A small CTC audio transcriber, trained from scratch: 2.92M parameters, width 128.
Rows from block 3 of a small CTC audio transcriber, named by matrix and row number. Rows with one number within an expert belong to one neuron, the router's apart. Each number is 128 + 32 x the weight over its row's rms, rounded and kept within 0 to 255. All counts start at 0. Numbers have three digits each.
Before each expert's rows are labels from the 100 clips, of 14976, where the router gives the expert most weight on average: "top examples" is what is common among them. Only what is clearly more common there than usual is listed. The data: read English sentences (LibriTTS-R). In brackets: how many of the 100, against the usual share in percent.
# router: router (model.blocks.3.mlp.router.weight, 8x128, trained with AdamW), inputs 0-127
# gate: expert gate (model.blocks.3.mlp.gate, 8x128x128), inputs 0-127
# up: expert up (model.blocks.3.mlp.up, 8x128x128), inputs 0-127
# down: expert down (model.blocks.3.mlp.down, 8x128x128, transposed), outputs 0-127

# expert 6
top examples: voice: female (81 vs 52.4)
router.6:142121136119147165149164118116122097116082105121093130172099135125128103115065138114165127143164080209190137169141175141128083149064111154080145083138195102100150160089113115111142113091092146101151119091140169120101136106097090115167082135174164092090145115107113165105210116188131141103114149123146139051134149176111162156197110142123128139157136140177110115138059156198117190148146
gate.0:121131116101052084129119083060116119151194150149100132141126169078152168118157099132145115086111191170141076096059143125075116124112131145158154143143111090067144120156135116118106027124145060078152153110120086156145183075135126111091126108103078141110138158111117042121175139120141110136129118114132099137130127083124135089076145149168131147062111127086086102175120141112080098141116
up.0:125139112132146105085104140130094086109073100093177111122193114153160124105083149149160096120020074173091078140134147112078164093105161201128161145171163087115134153137059110047132117143117070155144131154222129108102146168141152123181110124115133122135122072119063138142116124113165122189106138110086107125090116100168097159136137166106123113115178113122151105132118116151144155136138
down.0:172133112109142167157108190136094096111136173144156063114140108174156122185096128105171183142115106174102108137149126176144093112170135140130100146142123089140116144118153176126126089145075108184154137192107165120121163158107089094098125092117116117137165080092119134085124125130172186141120136153191131179130146132171105200109190174100116195116092100158081143136061046088120115148136
gate.1:121137122116102134163109138078125122103138149106099140110142080087071155154144159112054104098109134135114121122148132090154168158235095124151119136128156134178155136091153153137155153139102113180082127153186175129137182148070210196232107115167106146120146188150148136175124151099112120152153157107158152174126142171106136146117102164178107126188116110126174157133137131102110077153137
up.1:135148126146136125165175091099150139128192150087058083101111139089140116135184159106160185154078064180099087153146160106151149195085115138095132149075126129136093143148097156122085115134130167197119166189126107141145091173110106129152113109059146120172143159141165148134078183106102140158122122103147127105073130139189137140141164082127143208110155139127114211112122155124159093126115
down.1:146167139118138123115111109109150159082171113147096103127124130105135166164140079099080174124121077140094155067124124114164203167120110156085114144072184149080114146083100095135062133115132151183130173164165137108074174118127154131154105113144108167140102156150188155098085199136104120163155195163121197137167103142148199103130193153170102132120132141089088181120106135151131129152161
gate.2:165137104135136125107138089110151151113160192094146105115112080129102156183145145158176116161115112072123167145145196152176130099098089128171131053188136149173144142150114078094118127107079169112103117189081122172080136151130145110100097123154113123141095148168113177126082072113176114106175088078109129177192089066095122125173120083129082109136160127159100073153155132110163087111118
up.2:116119150147136078130131054091107072091138153121185112102116149105157139106153096173118136107168184120119117136128137163172115113088000126115110070116115132131146170134175170109103167159108150111150135157110113129127097160166114128079149114138096127137119128172153129114120092200097091204144145128185090141156164111134184135140124126197099087123127100114114170149082187123099142185159
down.2:149153148147108183054133159141092175175087168098134091120155109114103143158120100060168092134129131113175131102057113169125153121129114107096160118049185153145085145130091124154140127123101085189147183112177104144148137108186092095113115109116062095140104095100096098141185077076144113128131141142097125115104106157131117113141113148094132150156063091072123153129192112161057097137145
gate.3:113162138142125149128105128127103091135135125093116153137074124096144178136156142130136161144168093130140168145163082136168163146172110138158088145075091153109156098179129183128097084128048142134123179096099093151168140076151099143169140143210161164133188146189177116124183178125169118074115138081150130072116110160187044149068141123124123109191129128120144146159089110088129154119138
up.3:059124077168161111161144060142071103125094086156143131078124145141143126126140156133145141193089125066098074089169103085148086062160136087118117065095094158126081094134190115113133121156144184113077143130149128093152163090093150173070138159182129102157131107152119147164151086107187134077166159125145121149094116146154104130150103134125126170186161130140089114179157101138103164147153
down.3:140138161163129161176158191108117137121145125127151165157112134092146140138150174079114143127144096087161171124160125168143140078148133076151051122175128084136108110180100177156201118105136128127115112183126122125076121151110091124206133098128131096065177129070144146112155115127141050151132118140109052144102149170131107133092094120040157174154109084091177129084116148148075134121128
gate.4:107150104169149166118105129074045089134128077119139132111076149128082173156083144112130087103085087100095133142127146156133115146132157144099149180196129175145141138184164131134159157130096104120138143154162137150069106076164148087049166108139106129111163129169157121111208085066090201100124100130114115170124091099113108157162172057158153156150131131107139141149147095119097098173153
up.4:101132140150110178135173129118142135163153098133156095128105145110099110119146178156088121158070039118136144103120163146172118127151110160095178149141167160178152145172114161162159190135186107135118155200168184153089112099115169149081152178108126119129147182102164134185202092124087186114132074090087097124139134164098127149125089120149110167131156151128118116111225148152144155136140
down.4:176161124187106142117121145078131117147140109090110136181081149105120135156090122192132061154102141110163126135059137146173153107131160088186121136167119136085177151135175163140139114126134174088127055151015121105106133146144111120121121093103144058141085046129128132138102107106176119131151077104057089168066112133084162094135102147119150149096119106111102131091117108154151137115110
gate.5:119101104159117153124062141104119152114159136165122137143158145109131159097139126117106145119145128073192071166119115131128059130086118155127129078126166109147095058129161120132110211084151135152118104141084168150119161154173187150120139158082137114135122088203072097168090199148123163125104114128112180129121114109093156176192138116134144140115151148190109069143145145073100171054094
up.5:092143181143107151175134119083101148175117100147113099144071138107125043178139087150091143194176144139161150103130130134090147135156166156088128112093150081103130131114146205130140101128103121023117120176141119070150163133117122123171155128068124100098081200143149154119154147128175105125138112123087143105154141154097170204149096085149115085121079143149126115164108078158154160139096
down.5:121109183058102065068182134097049133088125110075091136087121107122112131204130075178093128109127138083077168101134134174110144136117189138119119178137141099126152140126107151105150125128138151129084135111138125167122149097124070164156159135137099088120139145160173133160056114101232079142101100144142129138135170108127092146101126098134106134139129110151130146103186117205133125178088
gate.6:137169054084169140136115142134163142131139064151097128120127148160160155139160165091129067125103136163129081099130125185142063167145125144096120129133199165130169131103131153115122072119093142138113153133168135110165141072144131170127121135132120160091179178117145066078076111162134065159085125077154149071135079088162080112131094106109069090141134152150172157113115147198064133098136
up.6:121130067103111083170187183164102156143119119108145122150094177092090153107104121109142125102130099141088107160202099099158118124124154175114120136171173161144131196140120133160120144204035161192142123149145129108139142137143156127150107118127121118162063175060119130123156076094122140170112138130131161128120121128020036140117123103103150113144150159128128137137101085153185155135125
down.6:140151162125104112092099078090147110079045130120139127181130096103158087151109137137111116140128133112188127081078100082152184169116092100156126104146060143104104108107127104099180110113177095049168168162158116150149081107137184090114064125140135113063128127168099169106096177154094113095132142193124160140121123132115141142118117126111111154124133078149087077166086183071112177124151
gate.7:089149185128131169085151153156142170148124192132119165164110092152152052166155082128124132105094097133080089158143134117187125128122149101093145158079177135147225101155081215108096134116111117134108085137131135165102202108105126131150127123179129121103147103090145160105111089120127109090144141103168091112133140132161111094048141133165150145135135086180107076158156120096067088089136
up.7:117146142137140106148150152087140138115104119124153133156138085172142092091112160157069061111091129137095149158142140115177142132103150140114078110102083168130143100141146126143085162200138112177138112152166116139137119136198108067177117143156143120117104198075085112137164128154109122152071153156193144187144134177134055078093092114114159099091200105210151123165156128081110084108112
down.7:147112074112072123143158132096144113096114091148133168151121117094128125138186071163162145151120218123105129118134141088089090124139148139104098072134119091130096162131183114077171120155121082088139130139106066110083185165147168138173064128143102110066146178113162137113140124172092119188101161129107138103156085137183137102178094161072119118148146112039126122110092104128185175131120

# expert 4
top examples: voice: female (100 vs 52.4)
router.4:087104083122161115136158114175116106107112135140080160097125111137146131179140121133132105151105144082129143137131080098076161092000119145190130101120097203124149143168172176093150122114088099192115170152127084088135105106096156145129132145158126109131176114167147096121122114066115138142145151150073097071115146126101155127140112109164130144141195177118108185143194151167197140140159
gate.0:125175098145149071139198139072131133091180091148099127126162140149147145116148094117109137117122052144123123171180164135121087161094160167081105118094127100157141195070228071143146142138147147132125162128107130155106157180125151129131145126154130148141097172130139046085136131092179103192151080087114177136130140118164087116056139137131145101091135129123138194128102138083091162111127
up.0:133160100187200151067134091157130124118086135143157095150139178095179133124092120130127188156118134143063074100127099122125151119109036075130137128187172129100124110069101188115136121105132153080128127143085177085068153127153136084098127153154127156115111145099124117096142114185082057161174145138145123121123151081091149082104150181137157141093116131185078121143115121148134194137119
down.0:145129076135147119159153107131123174124164109122142176178178118156166113175066156106099137120078110120124121136092131096134100094104130157107112136182140035090112090191094150103137137087124161134121117148140074118147089145136137120070071183102093168107166094133069105112109162181089063093097145056146144084132104092209160134086146107116151111141134127169122112082096164122157089133161
gate.1:108150138064148103146188101120144123152148136124154152123069160124094117175158143113122172088099060141127205086122155090160160110154111074129162075124179100146130120095159150137108173156122091162082155113173100107124128085200084165111119138147110094133137067161096164147077102150130100097148139045069102110107112123133124144146096158097163114107140156136121129115148235085132099161127
up.1:157116155164133111122113088159124162167107109140128114143160100123118143163140127142147150103192121144137153111140171133094096128155129135125135116031073078192141073110114169132143048052153154161117115136169094119091146174146130116142116160091124146120128088150123055133134112185055137151078112151164182136085114189109154116104108052104101122119099154188093198137084120118102135160110
down.1:105134116113136196098129155080174142143131091132074122088140095115091161146132116075130149088157133122155079147154143164089069081117135130127158067161101166084110160139168126112071116128133161144149135141096127161107101109162112118065166124056175168128175117147139138096132079112067180135188193077112121109112103067136110108149124157185081078153125089123186144140131133107164128109197
gate.2:141144134101104167098140109147160142133166137135132131148141167110131144122169081175150122148145129125047149146140153195192140148154110055164107158160093151121110166194118104150093161125159117116106157117166102124129136147165097111112122104202107198092093123132044162160160097096121070100149188167076163086052134141145117130163079075133159178117131158114111138120099122097141169182112
up.2:111120118116094160095122092134122124140097097096171092139075080217074128129132088164120136144131166163114092131112132133062091156080081094079158076183061082105104182088127106130174176151136144129146117163143107064144125149113181119133108146124141140133170147097149107127082119144140116220138083205090157104120143071137096102138075103118138096119054131118130143124113161145110099130104
down.2:082159131141076124139109096135164107142115137087099095074196085167136103091157147150139093150125137108063133102117102130159113145110089065131117122102129068127158161120126165185109063123115088111121079123122091089173062216103115123159151088166151124151139111078135139175147166091134072097140114131127213153153130151078171130153097145099169078127119155177154108119141064125138088139124
gate.3:164127136204093138186144124098088124131119114102131113164094178105094096113120108110151070168140103115088059120134138174102102142140110155087126144141122207144173110164139101159193176117173137135149145085095110151109066068114149141129110132118169121149105098094112103102163165141188118085094146117094135084080124173126076149147094207107075070149123154161130166140104098124165196123138
up.3:106145116152128137098111087196113163119121186145098114122121111141111149040139138091181100126185129093115151136140158158193188073097145143111103161114061149169144082154109086133179118105198060111118127112144122066129121154177078174162111092088124118151093117123095153104113149147157108152171143167159110144128188104083141135123157176087073146137118174126134110136132123147152169151056
down.3:143142139137119123135049186187143140114160163152166118093164134135178148166152126137159141198125164118178082141159144141163117116124181140082065127091144113100149120123104076098160129177141153119117175092088120155092166120190099133188129160127163089169119069114078115155181098178149139099117099146099101127109114124081118098108163070123115105115188058121148128076196174148112136142124
gate.4:108142142144146156166134150085121147147055143121149138132123106109111156139143149154174176106073079112069180125115113068094062156132129147184170124155126124146118175184114130100072104118046109126130158143098139142135110168105139110156138130111104083162113150161123139120185091092089128067157146147122107122090105209174155126100125104083135137169137139174160113184068119039159136144176
up.4:128115199136127186101158113067116135135131111130063111136097145114141177132189076081098083149156124093083121116117142093101142141114120158152107072159173078145156159123110101131074130121140113133120101099127119138132106094127196113126173175092157089176136199152102169106117124118067089135112131143152215069133116205110104151141070120136187120157097156113153123193132153128169093157129
down.4:146146145169108114111150104164143089178145092090132094089205133144109148091095154097114172130150138113134175118188091159057174109162125139142097110138075128146099142117159200125101136184160077140123073189133138123145123139147104160173112122049128175065140119152144097157133114148172112107169192106040078131147117106173135108157092136145122169127138083190128127100123123119165117162144
gate.5:110165105106149134179172124172140110120128109106122120154128115137152118053127139148090156161129188071127117147141135174175141122120113159088089053125101094077193150126118102113070154146116136095133210076152133112125110092089064151160150112127153147119119129057139209121118149133115188124112170118116153158098109137098085156151127210113143097129134174092114086111115105154067183176149
up.5:128116134149149128133108095095165151146104134148136161161117168150132121079180107116169141175133088136169096132144137141166117130118117123130148096144086201144140116120150114133172110116086138088121131170119092157086139107089135128069116162049149080144112135137041110169111149131126047155146145221092049103123151229116130120142177114131107127190092093141124096143124182109176163131154
down.5:095101142149128148129096146140102127132151118120009112157083067172109097169136108132133132088097093156097051108159089134141089098097156165086139138109161156093112145118086099173134179092164123159109172099141127078154136118131148117150169128112129171135131185133106117080100179099133149137098096085133132109176181139058085146138143070123091077172123117099119057153111180165136087133137
gate.6:162135149126106145133102078186136154161127152135081166122160145133084154180178127135077139143159062111140110111176091151086109136203170106178148102113094111114118086153169181154144160140053186126088142096161116069161141109170061130091090089127127136114129100160114089143109109089163125104103088115108211141089105107143128149153139108135158149138112170060074111159130149095169132132078
up.6:119169144157130175136129100110159138109100130101119109129100138188105176174108145203153145146167079163127114169149091168098139166089164073156099077092111151115127154137139086136081160148066107144114148122102120052155049110125152147120144129095122118128161142129120107119172152088110166110112076129111179128194078033109147147124174113113123097110198154108128119148069159082091166151137
down.6:115146149135089046133134098193126120134100111131139141154120126164129106175119154118129105182162086179109074134188154103150090137075124128101122080166151098160150108132100068041118145143125089141163170111103100054112095113113139161162149114122107145176116113143127167116126144160094192070094174139193093136120088219089098081096110154137138131100111139139134161066156140108143149147154
gate.7:127091118104136137094099166114182108114140129117118102118057120119118088119147097097135159189129138151102103083142163101161118148114050091121087093154120137128071113158139154095175132137090166094167133151122139094163131095113120083108106083118080188115091114148091176180127070158088138211202080138101093135114150126077093084118171126138149124182152124110091110073154131168119061150083
up.7:140169140100193114205083054144133136126121056135124135108105114106153159111170161139105155121084145138078165083131166111130139159105095123143100160135157135083166204153140117093099115162187142185106080200167129100131135181172140102185182158175142118141123140168129121137100074123110122148113181141107127142064129115092139146121093102120119085089126162054124181121131170097126105100120
down.7:128081154102121154093141088141101131139176118212093172098102130129072118112094141129078103118128086048091227112161110146168080154137081084120183112163149150109166125115072129145087144081106177121103143236098132106115137073130149107151151108107150124173123132108168129154090114172135118168078117110159065098094113131085170116140084135124098093136122141089115138120145141130113110105135

# expert 1
top examples: the word "you" (33 vs 14.4)
router.1:125118086102067108110119112147137138124085105135191142102158124114133168078094173121132136144156164179124103103140160195098149106169166175194153094205142127075139153149113144117150120139120192098136108133109160118110098158122140147166128179171116127124074185126097117166209137081117122158135140073158158127127115087144182168148082120146088122193141114051120195114096083139143119096153
gate.0:083154099128080185155131096083140100131136118147132128129136217140120128149177133139142158125117129182141124161198151130088127117072117121139129141135094100237055118182108111111151124175178139138148204182112099145084143181160144180147132112107115125137140121106161121128117076086196174162090135104091091137136112088168104158099122137153108121116100140152117073115106118068100134120070
up.0:114079133126114087113111198116066121117163082082149102127125077153118148147090189177206109164104124127068159101149181089154073099111081083147128124118155145147108134097188138104126109097152116137132166141078099111099128113116139113128100177098177113161137117141164109197140124073117154132136178181090145155140114179144142117151103145099125181167161172107156161137155092101093105137038
down.0:165126157143105083152071166131090114111168093132112235107097096088138121155092105094153133097125121131188094133076183178126050124160104063102144093110160143132146129123148087098129061119124119116156116138125111102121125154106089091109105165113108100101143145088162190138107137102106076171178128124157187185139102161123141112222137184108146157113141093118122098110156090110136171142143
gate.1:100173057122158172118134123092160168137079105164138173148102104126203116139124160116170104198147131124121114103151155026111149106107167084138119129131097173145131132166151090128143111125083110126163165086127128165165146109171176122139161144104135101103132107158083148100126150120086134150071131141150138109079119179144127135102126122186133091076100078163207112119163108108080045098083
up.1:162132158142126162152109129159143146083081102119092091084102147079091160133144144121097114130131139132101095113167099171128139187099136137116195128087081101158051104154171135042072132145141121108155128160120161146080150178132104081155176133150139162192136107162196119157132117121154171180159136129116117123141088074071115178117129108130182121131102076160134172088172163191117142185133
down.1:162118162128133128143087128103149065093016136108089125109137145077120115163098175107057090115054098150153150105148118162121136106134138087119175098123079057157058216124115116114158121180145131104152158152103140124120088149154161078133153109138174130134112167139163126145187136128152135154165110088081118157107098128130168125106166082086138148115120098143136103109072080116105147185151
gate.2:123114106127095073208151128160179116085131217090129083166126113115111115113142122107113132176122100159136136090186123121095130066144135150154114103078135082176166109087145145088157164097103173191153157122123124084134106134107099093112122137183157157127153123149120167130142143104194141158152198111135153143105178156138139114141063164146128139123131115131172124132155137171173009159149
up.2:094131182095143178073089132145097101129106078136188159128103105099105136192119146134060101184122103080161110148112111179124148152135152140151179111087186141092090141159146082148139090096106119071130097126090076115143117145143113147130181174136124116102166105151243132139075141107173106133118139167140105123137140180085074133121177114161182113138094080120173113114116122136077142100107
down.2:152092067173165056143084141101184155078123105147085150110124121121104125092143078080146134129095107185100093090189180125113125098169080116088157111117104155123187092136104160098117078134128146137126144128109178160130100099120154130092136092146115077103117164103116111144156149157169145116115084132078183091161119107119145124138069083184153111078086171074108167199068127122128124171130
gate.3:132153156112082102173092157158099132108157098136102119130152102114107082113100189108132161157134131166140062143169104102138102131129166122136173142141164107088126142128142115099119117151082040100112167165142131066083142117133132097083123151088135103147093051173139208130056136162125076142129061125098196084147164122117161121152068177135123147146187053113122137137149094147108157099149
up.3:196121158123156107095112135080098135120090075141054146130124149116128122147132169085080154161135218147110105169095135114160118189175179089127155142187087143080115123149153127140171134132111109157123123157114180150156149165115160118130171116134133128130180082158086143175094083099182132113142147157132163130118161081113153163119087164062179156106101077131079132179113068102154158094163
down.3:095144161166140140079149164155153165112146082114141103129135144130119166124108099109093177155177112111104142101096112063146114054098171174177132079116180142137106117098181086156085155107189165147114250115133113140134088111146165071134148141125106077155142131112143139071167095090178162170102119106116122101115158140145139067159129081205157101164126156105116124099123148122089120128136
gate.4:143162081145149153109116131094093133141201142116063114118148119141159127138186118136105119119091112103120094108074167121152112168159112163104097220139111127113110187092130106049112147176142118169104117126114122119163093184125105137124075069139131174127152124130132100092144181115171047096142145133116178169134182091165140124110091150091148201104165130091121155131085097090119127211136
up.4:134120130133102125170105125096128122132175137125164120153080122121080119054169082154106162163075185118071116117197165110084156116058159147143154122124157126168163092147093140114137192080126113070152165118150140165038157137190160093136097119090126069099087124128133123148120053175099146156153135164108167114131136202148127138164085149142127111167140118116123121169103126128202140125130
down.4:107095124110148178146132106126152137197211125086129132145102093089127130081114136076129112155100085144141113124130156126113159106114121161124145223143160096072155147127101097088072101129174133197167087128128108158134166155181139142158155154060138148123146128121146110058106094098142178086150084100107161116112111086103125136216181145141139156155155116147154095156112139088072126197121
gate.5:135146163118116072170116145067122161118139141159135123147116159133126117138141157110132161073088107190164111112086157169113090162163164068092129165148092179089106137129236123195083090076138140184110128131060162161157155126136116155118094157144121155129092159150124120136146080128154166069102151105143159143132167078064138118167129106073114113122158135174120087129088134155088108071096
up.5:125145116159100170138146198164121099143156150138138111181106112173074116133106188110143118155115083132105118161158176161134118148107196127054142147117170084138159155125127145166120133119141069130135210160171217128152108158164125099112137095136131159126092149120126097163126087106123147103061140157109106150100139176136045108192104093108104106125187187130078174101150113089101158118145
down.5:120079100152139046125057079151147146190140131060022144136142146084139150104131205172131110118191135107112165137133194088111137142117120184116180136121104113142131085130183121136203115127131107112140112124144100126188142124140121119155132126092143093123150110143107178105090174101119096144131147116103159138165159111156135131089140114170152097141147107179127096127157143165109211169084
gate.6:151142105070058164114106124185164090109066127101176152200134146119171108158088161176122145108095122090088182137137090096092162130174120154115117116138142145118153134077116133112095171161199139092137131146112159111108167121131170114130149155155158143096106195082117112127135136115115074116147076157131128159129122163140078036049168135115147105151114185094163096143154155139110166177117
up.6:119120141110193141114136120151196136113136059147116120151183101113143129152083195123104169063087144156088203111154082091149154128106116100159115118096212122123162167114140167100148120113144124115096129105138101093120144094176073119170122148153148155092137095133119132165100087144160092156100139190170101164085131176131158123053147099117117169150170098104121200202111116115143166114147
down.6:117135069121113146128146125158182082081138145153138126102055117150112135205160103090144111111174165160104105139155098126155111117185148073113114134141043149143071141099105060162136132197181146195094116116146113119098154130095129116138107104134103138052104143130108140126169072134165147105139197147159105183056114064113145128146096152141099101161101139182107124088119149120165114132136
gate.7:153105144133128160117135152180085106189124116118144087130085150224080124104167137099135197132147104074167089143103111210156115095120081151121145155162134154091127176094076092095132150129119175107127130116164142094108165141132188115111100102059123186147140060147110165074118093177133119093179079140136164127164121122102091088188113139110117085122140088163124102155111121149096095155124
up.7:089157107105110158156108102095157138142170133137117126133065141130115102105182134097159222161138190150090078083161127158126116133122082129085143084102152115113070130176098133180121158157081143108150091066113111127091116150155142055090136098144140126106102160086079139193162160099093116082115099147153125101134147178179118142155092112118134161129105097083199103147088187116154092175122
down.7:115144184137119153099131147160100141193145148076126104100149087160127146206147138124108185118137120167144123185133100159118099103107145143128160176119191147109124128066117102148154061126107154141165146111187119133178093125078135147089128094108126108089170132132064151152192116115135193059153041116150194183133114145135127067141140096122119169131160144099139143097131118136166113202141

# expert 3
top examples: voice: male (84 vs 47.6)
router.3:121152142144134171189151185109168167185176151133126137128093161081089117116132118090064098090123095087105052086093092118090101145166141147124118108082086104183091123128131107161141178105158088095117085101121085167176175139188183178183148144164120171143135122181175142178147127135106171141180124140093133124130111121134082137074146103106135119125073093143108099122070109095100116131114
gate.0:110171085141091160122113121110093106107144119122138131147147103114140167188089078088143164117110151145113098135073139065113104175135084126188107174187099171169105112203101105107095202111094141171146144164140134095132147088115120146163191120146133127122126235120148090123103112181089136097083124172094169133092112097087173104092171117084104119178148140097129153137140111127150113067155
up.0:126062159108104158142189176141130145142138136168119135129130143132134117162162132069155125178149140150166103074112170078092133159165101136095119141100146086143133104116105180119095102114170189127122112115191086158104144125107135081143138180111135125204079133165122118109188109156124174124193190132177131127092108111066112093120132079057134084118127081109131126117099125167065192090091
down.0:057084098099080144136117051105092117147136145185076134104121100145117107142093161144120111130098155180151135134164115099135089086124082155193097180133106131104102152131143108194117127000145154094127181180144173187093156161154134097127113128154140118169116134139143157136165161125110157159124137108131134130107139121164117154146140062164170133149066105112115157167137127060103179135122
gate.1:093137089131173114140134110108073120115171131141114156049161151169173179149155125165144141147131177132089147050112149078112090136153134142132139056091114126198168141070144117126136102152136111152069128131142130112073142204144101131138170093118111094146179119144176133116125147172140106172132123094143176153160128121090104169126087123199165103110135147146149125128139104061114235123108
up.1:072089156105185144119146126162065101137147168101146108148171144187101122172098159156093092132122094130127101146148088152150124127117104089149169135143132108151130121099194215126096090136157124104201187052176131129114126133102126123154113122143140192067140088125114154131127173134139160156128124203124054136163157120161095128142073172166171140124131161116139141210149159081130137118151
down.1:164128134114177123105180137147120114122093124098128117115128135118133071118174134167160168183142131107129103074102163144191092081100147152116107108125125123110068155105083101172134129171054114090134139154064093099132160153080068104105129079146126145136147125165148130119142136150094125087128142202156129133032119118100074101174024126155061094110149106096094160099112158152138143136149
gate.2:179080145126162100107149157106125132096146086154110120160123200125135154121108103184136151166154158094115148174120134143088045077094097101144136068179130119075165140141155179148143098114140150159083081151096147078148106092114111110167147115099152151104161157135153081074111141111123114121140119084119099194142200113151120115168168192063144076161104101135136137159132124066161121069167
up.2:136170133145181112140096151129132115117051187077114133154145123171146214135118165123112105132163154158122149123145077099130083154121156146036179096122124141137054102126115096081128123120137089125070124205096115162108148107138120146133124092131089145128159117133170108113105170150118091063080196135152138100155106132128122108092182129179135058127163154155165166134074130095161089143087
down.2:157139082132143148124164073115094086124145114136089127159125120153113151159099197163087132124176088130154132159124164086148114135093127107109204134062089055134155120150149083089110151119172098130105056153105155183126105079111148118112151133144122146098127111173137151112173116127141114028039086130094088130147117175170130179073142149153108102133138116101158107141100138126186079091158
gate.3:097097152103137126132067141127110181135076157111100154131135107142124141104127085165191153171169095139161124108103139131104180135075068145150136105096131112154119093114157146079192158095106081180178107136176194117087166081103140090148151130145118120079131121164118168179112165186199062127134159065107106134167079160076113148067114152112141150114092078130133141138124098084150116148151
up.3:105162045197104115134099102118082098161114120166100095100152143196088147148127074138106177110107110109074148131146125148122120127126139105107091134124141141172117148084153145120176057095173118041079075148138129138093103149103137106154136113123132108160100197128109068118174140140100191091137132082137076141094156133115081128081060145099137093124076112098140074134147161168153163135149
down.3:162088155191133141140148087150153155145116132112050117108163117156137141102122123171112174095165128129156147146102134136142203086035130155116112084167127127116133125104145133112143146200160200088100077147082112125145173127085168151121140142169161134117115093136129080092211133098144159134169166124144154152084112194133131120171077149195163129086165165114132110161116143083092078115132
gate.4:163095152197147121100157148173141127100067163148072167152151125155180122086146117173173117167174138122085154100109098136134153108136162092122168094087171132195135139181107136105115105194101149160095165074129122131185099181116164162126107096098143160168131191138105085148111179130138162147086150119171164124136128104111172110175097124129105116118134210143120125133176110079116151162060
up.4:092183112076121097097185115107174129140112156148126133134118107188125130133146142106093113096078121153121152215071172076153202120085082114192160167136129140060155111129206146081159157114069121140101126117115120070131146130070139168127119139181168107164168144151098162133091125130065156127103104094177124081091165113112108139163173108102131171144120121124137122166158136138150156096095
down.4:108133133111111149124147122137076121108136075147222147150160113132133098168153128188102068144074178138088133104108177101106081142145117115142147095088109178097148067095152163118113065143143133171131132145169109129156142113132175148066148094097126094111121119173110107144140147130128228092197119131077157151153087125178193133101094111123098137151164167184165093124149121123104099070108
gate.5:175148153106160086162145126154111079136149138099130102146145113153149154109099053102099111082141056071078163119144151137202117104164202112118116155085143080126120121102124194112175119104142195117160103120185114164147150119067191094152139157210120114102110142133067094111106130104114137114099112160136164094114088125082161163070127096128077156178138126165133126092139129127159104153110
up.5:120181093147130093175084110174096097093205098116166062100148095139165159149118141087174185141146154066140194142188150058160141123112143091106105161090181119084080119075133145083141119136110121127130127185133159148105123084144159136141168146127147096090171098123121155097133111132131135192164133122157127104149102125108112190085147150117155193119152147087155159061113121126128138153187
down.5:152098105045078098168197173125098119127112059110115130134132105097097152125155162128190173147147126104131165142092108134152159159115168124130121113093109135107152113140142119129053122154137110120121136084073120146144129039122157158087118145150131116114102088157102124132116183150070117074159077154117115152085139120120112131097139084020185089127085110167075167156138160098147072123112
gate.6:130116120132114130103104125117124162120121141088081125125144099140145135124127137135093151114113131164085157129097131171167111064159106104127137165120141107211128061112194178106173093079164109104101055092134094133086123140124155168140101153113099150133108151114190088105108121131145107099078085118117173095108156072068069121184153141202173084080084049089119144175179112130109153143145
up.6:156188101156127127173166130139119158104188086102080127093130086117087142109101101150142067052152139189114104078171104181100114140086156168179140116104111098132090117157129144116083160156175118114129148166157121139161099101171124097188156104140108147137180130172126160114140101122157186058121037179163096127135123085149119126135141133132147137177117142151171153122123117160157113112039
down.6:120139120128082148151066132146084115134132094155212111113084111102099158130149130112072174099095111142119072093153169086157082094144132157137151181110203104092135136183106133080133162152134080122144177099154104173159108149084080133171059170130124149159110165138117172167114167086140088155125083135134123105126136105137124107124063105161066147110146128189114112196099145153089122073133
gate.7:156155164124117140136209116177131076160115184071138091122120092084148171044114131110121121136132097157171157153159126118075125149108106173200118145106105122194165149131220136136098058142121164134139122152155139139132154170083127180096117092125106170095121118100091158105114152129085147154146131123151175194104104105154065126088148129136094126178118144155138154131140150185096169148081
up.7:115123197155099113144099153148143143190090058152095105123099174145128058160147105118094122112102115121071119086109146116126153080089084136132128147137141071109184115085118113121088085103128108155203160133120152114127122169117102113120052127159094144153080141115125149124144199110120110126144115132097111100184119143073114166167115150108159140144059091211167121136144146178137075195170
down.7:105117154121132149123184035166113112121135145111161142151089115156150133115098147086127118152134142113091109170134152091094108178135150060078125163124092183093094075083078117101114142126078128166136122087183051131167116150124125173174152158107139162151083150121128077094180124118180145074153089108134128152149075120106125117139077156220096135163098169138146088099119173107164091110121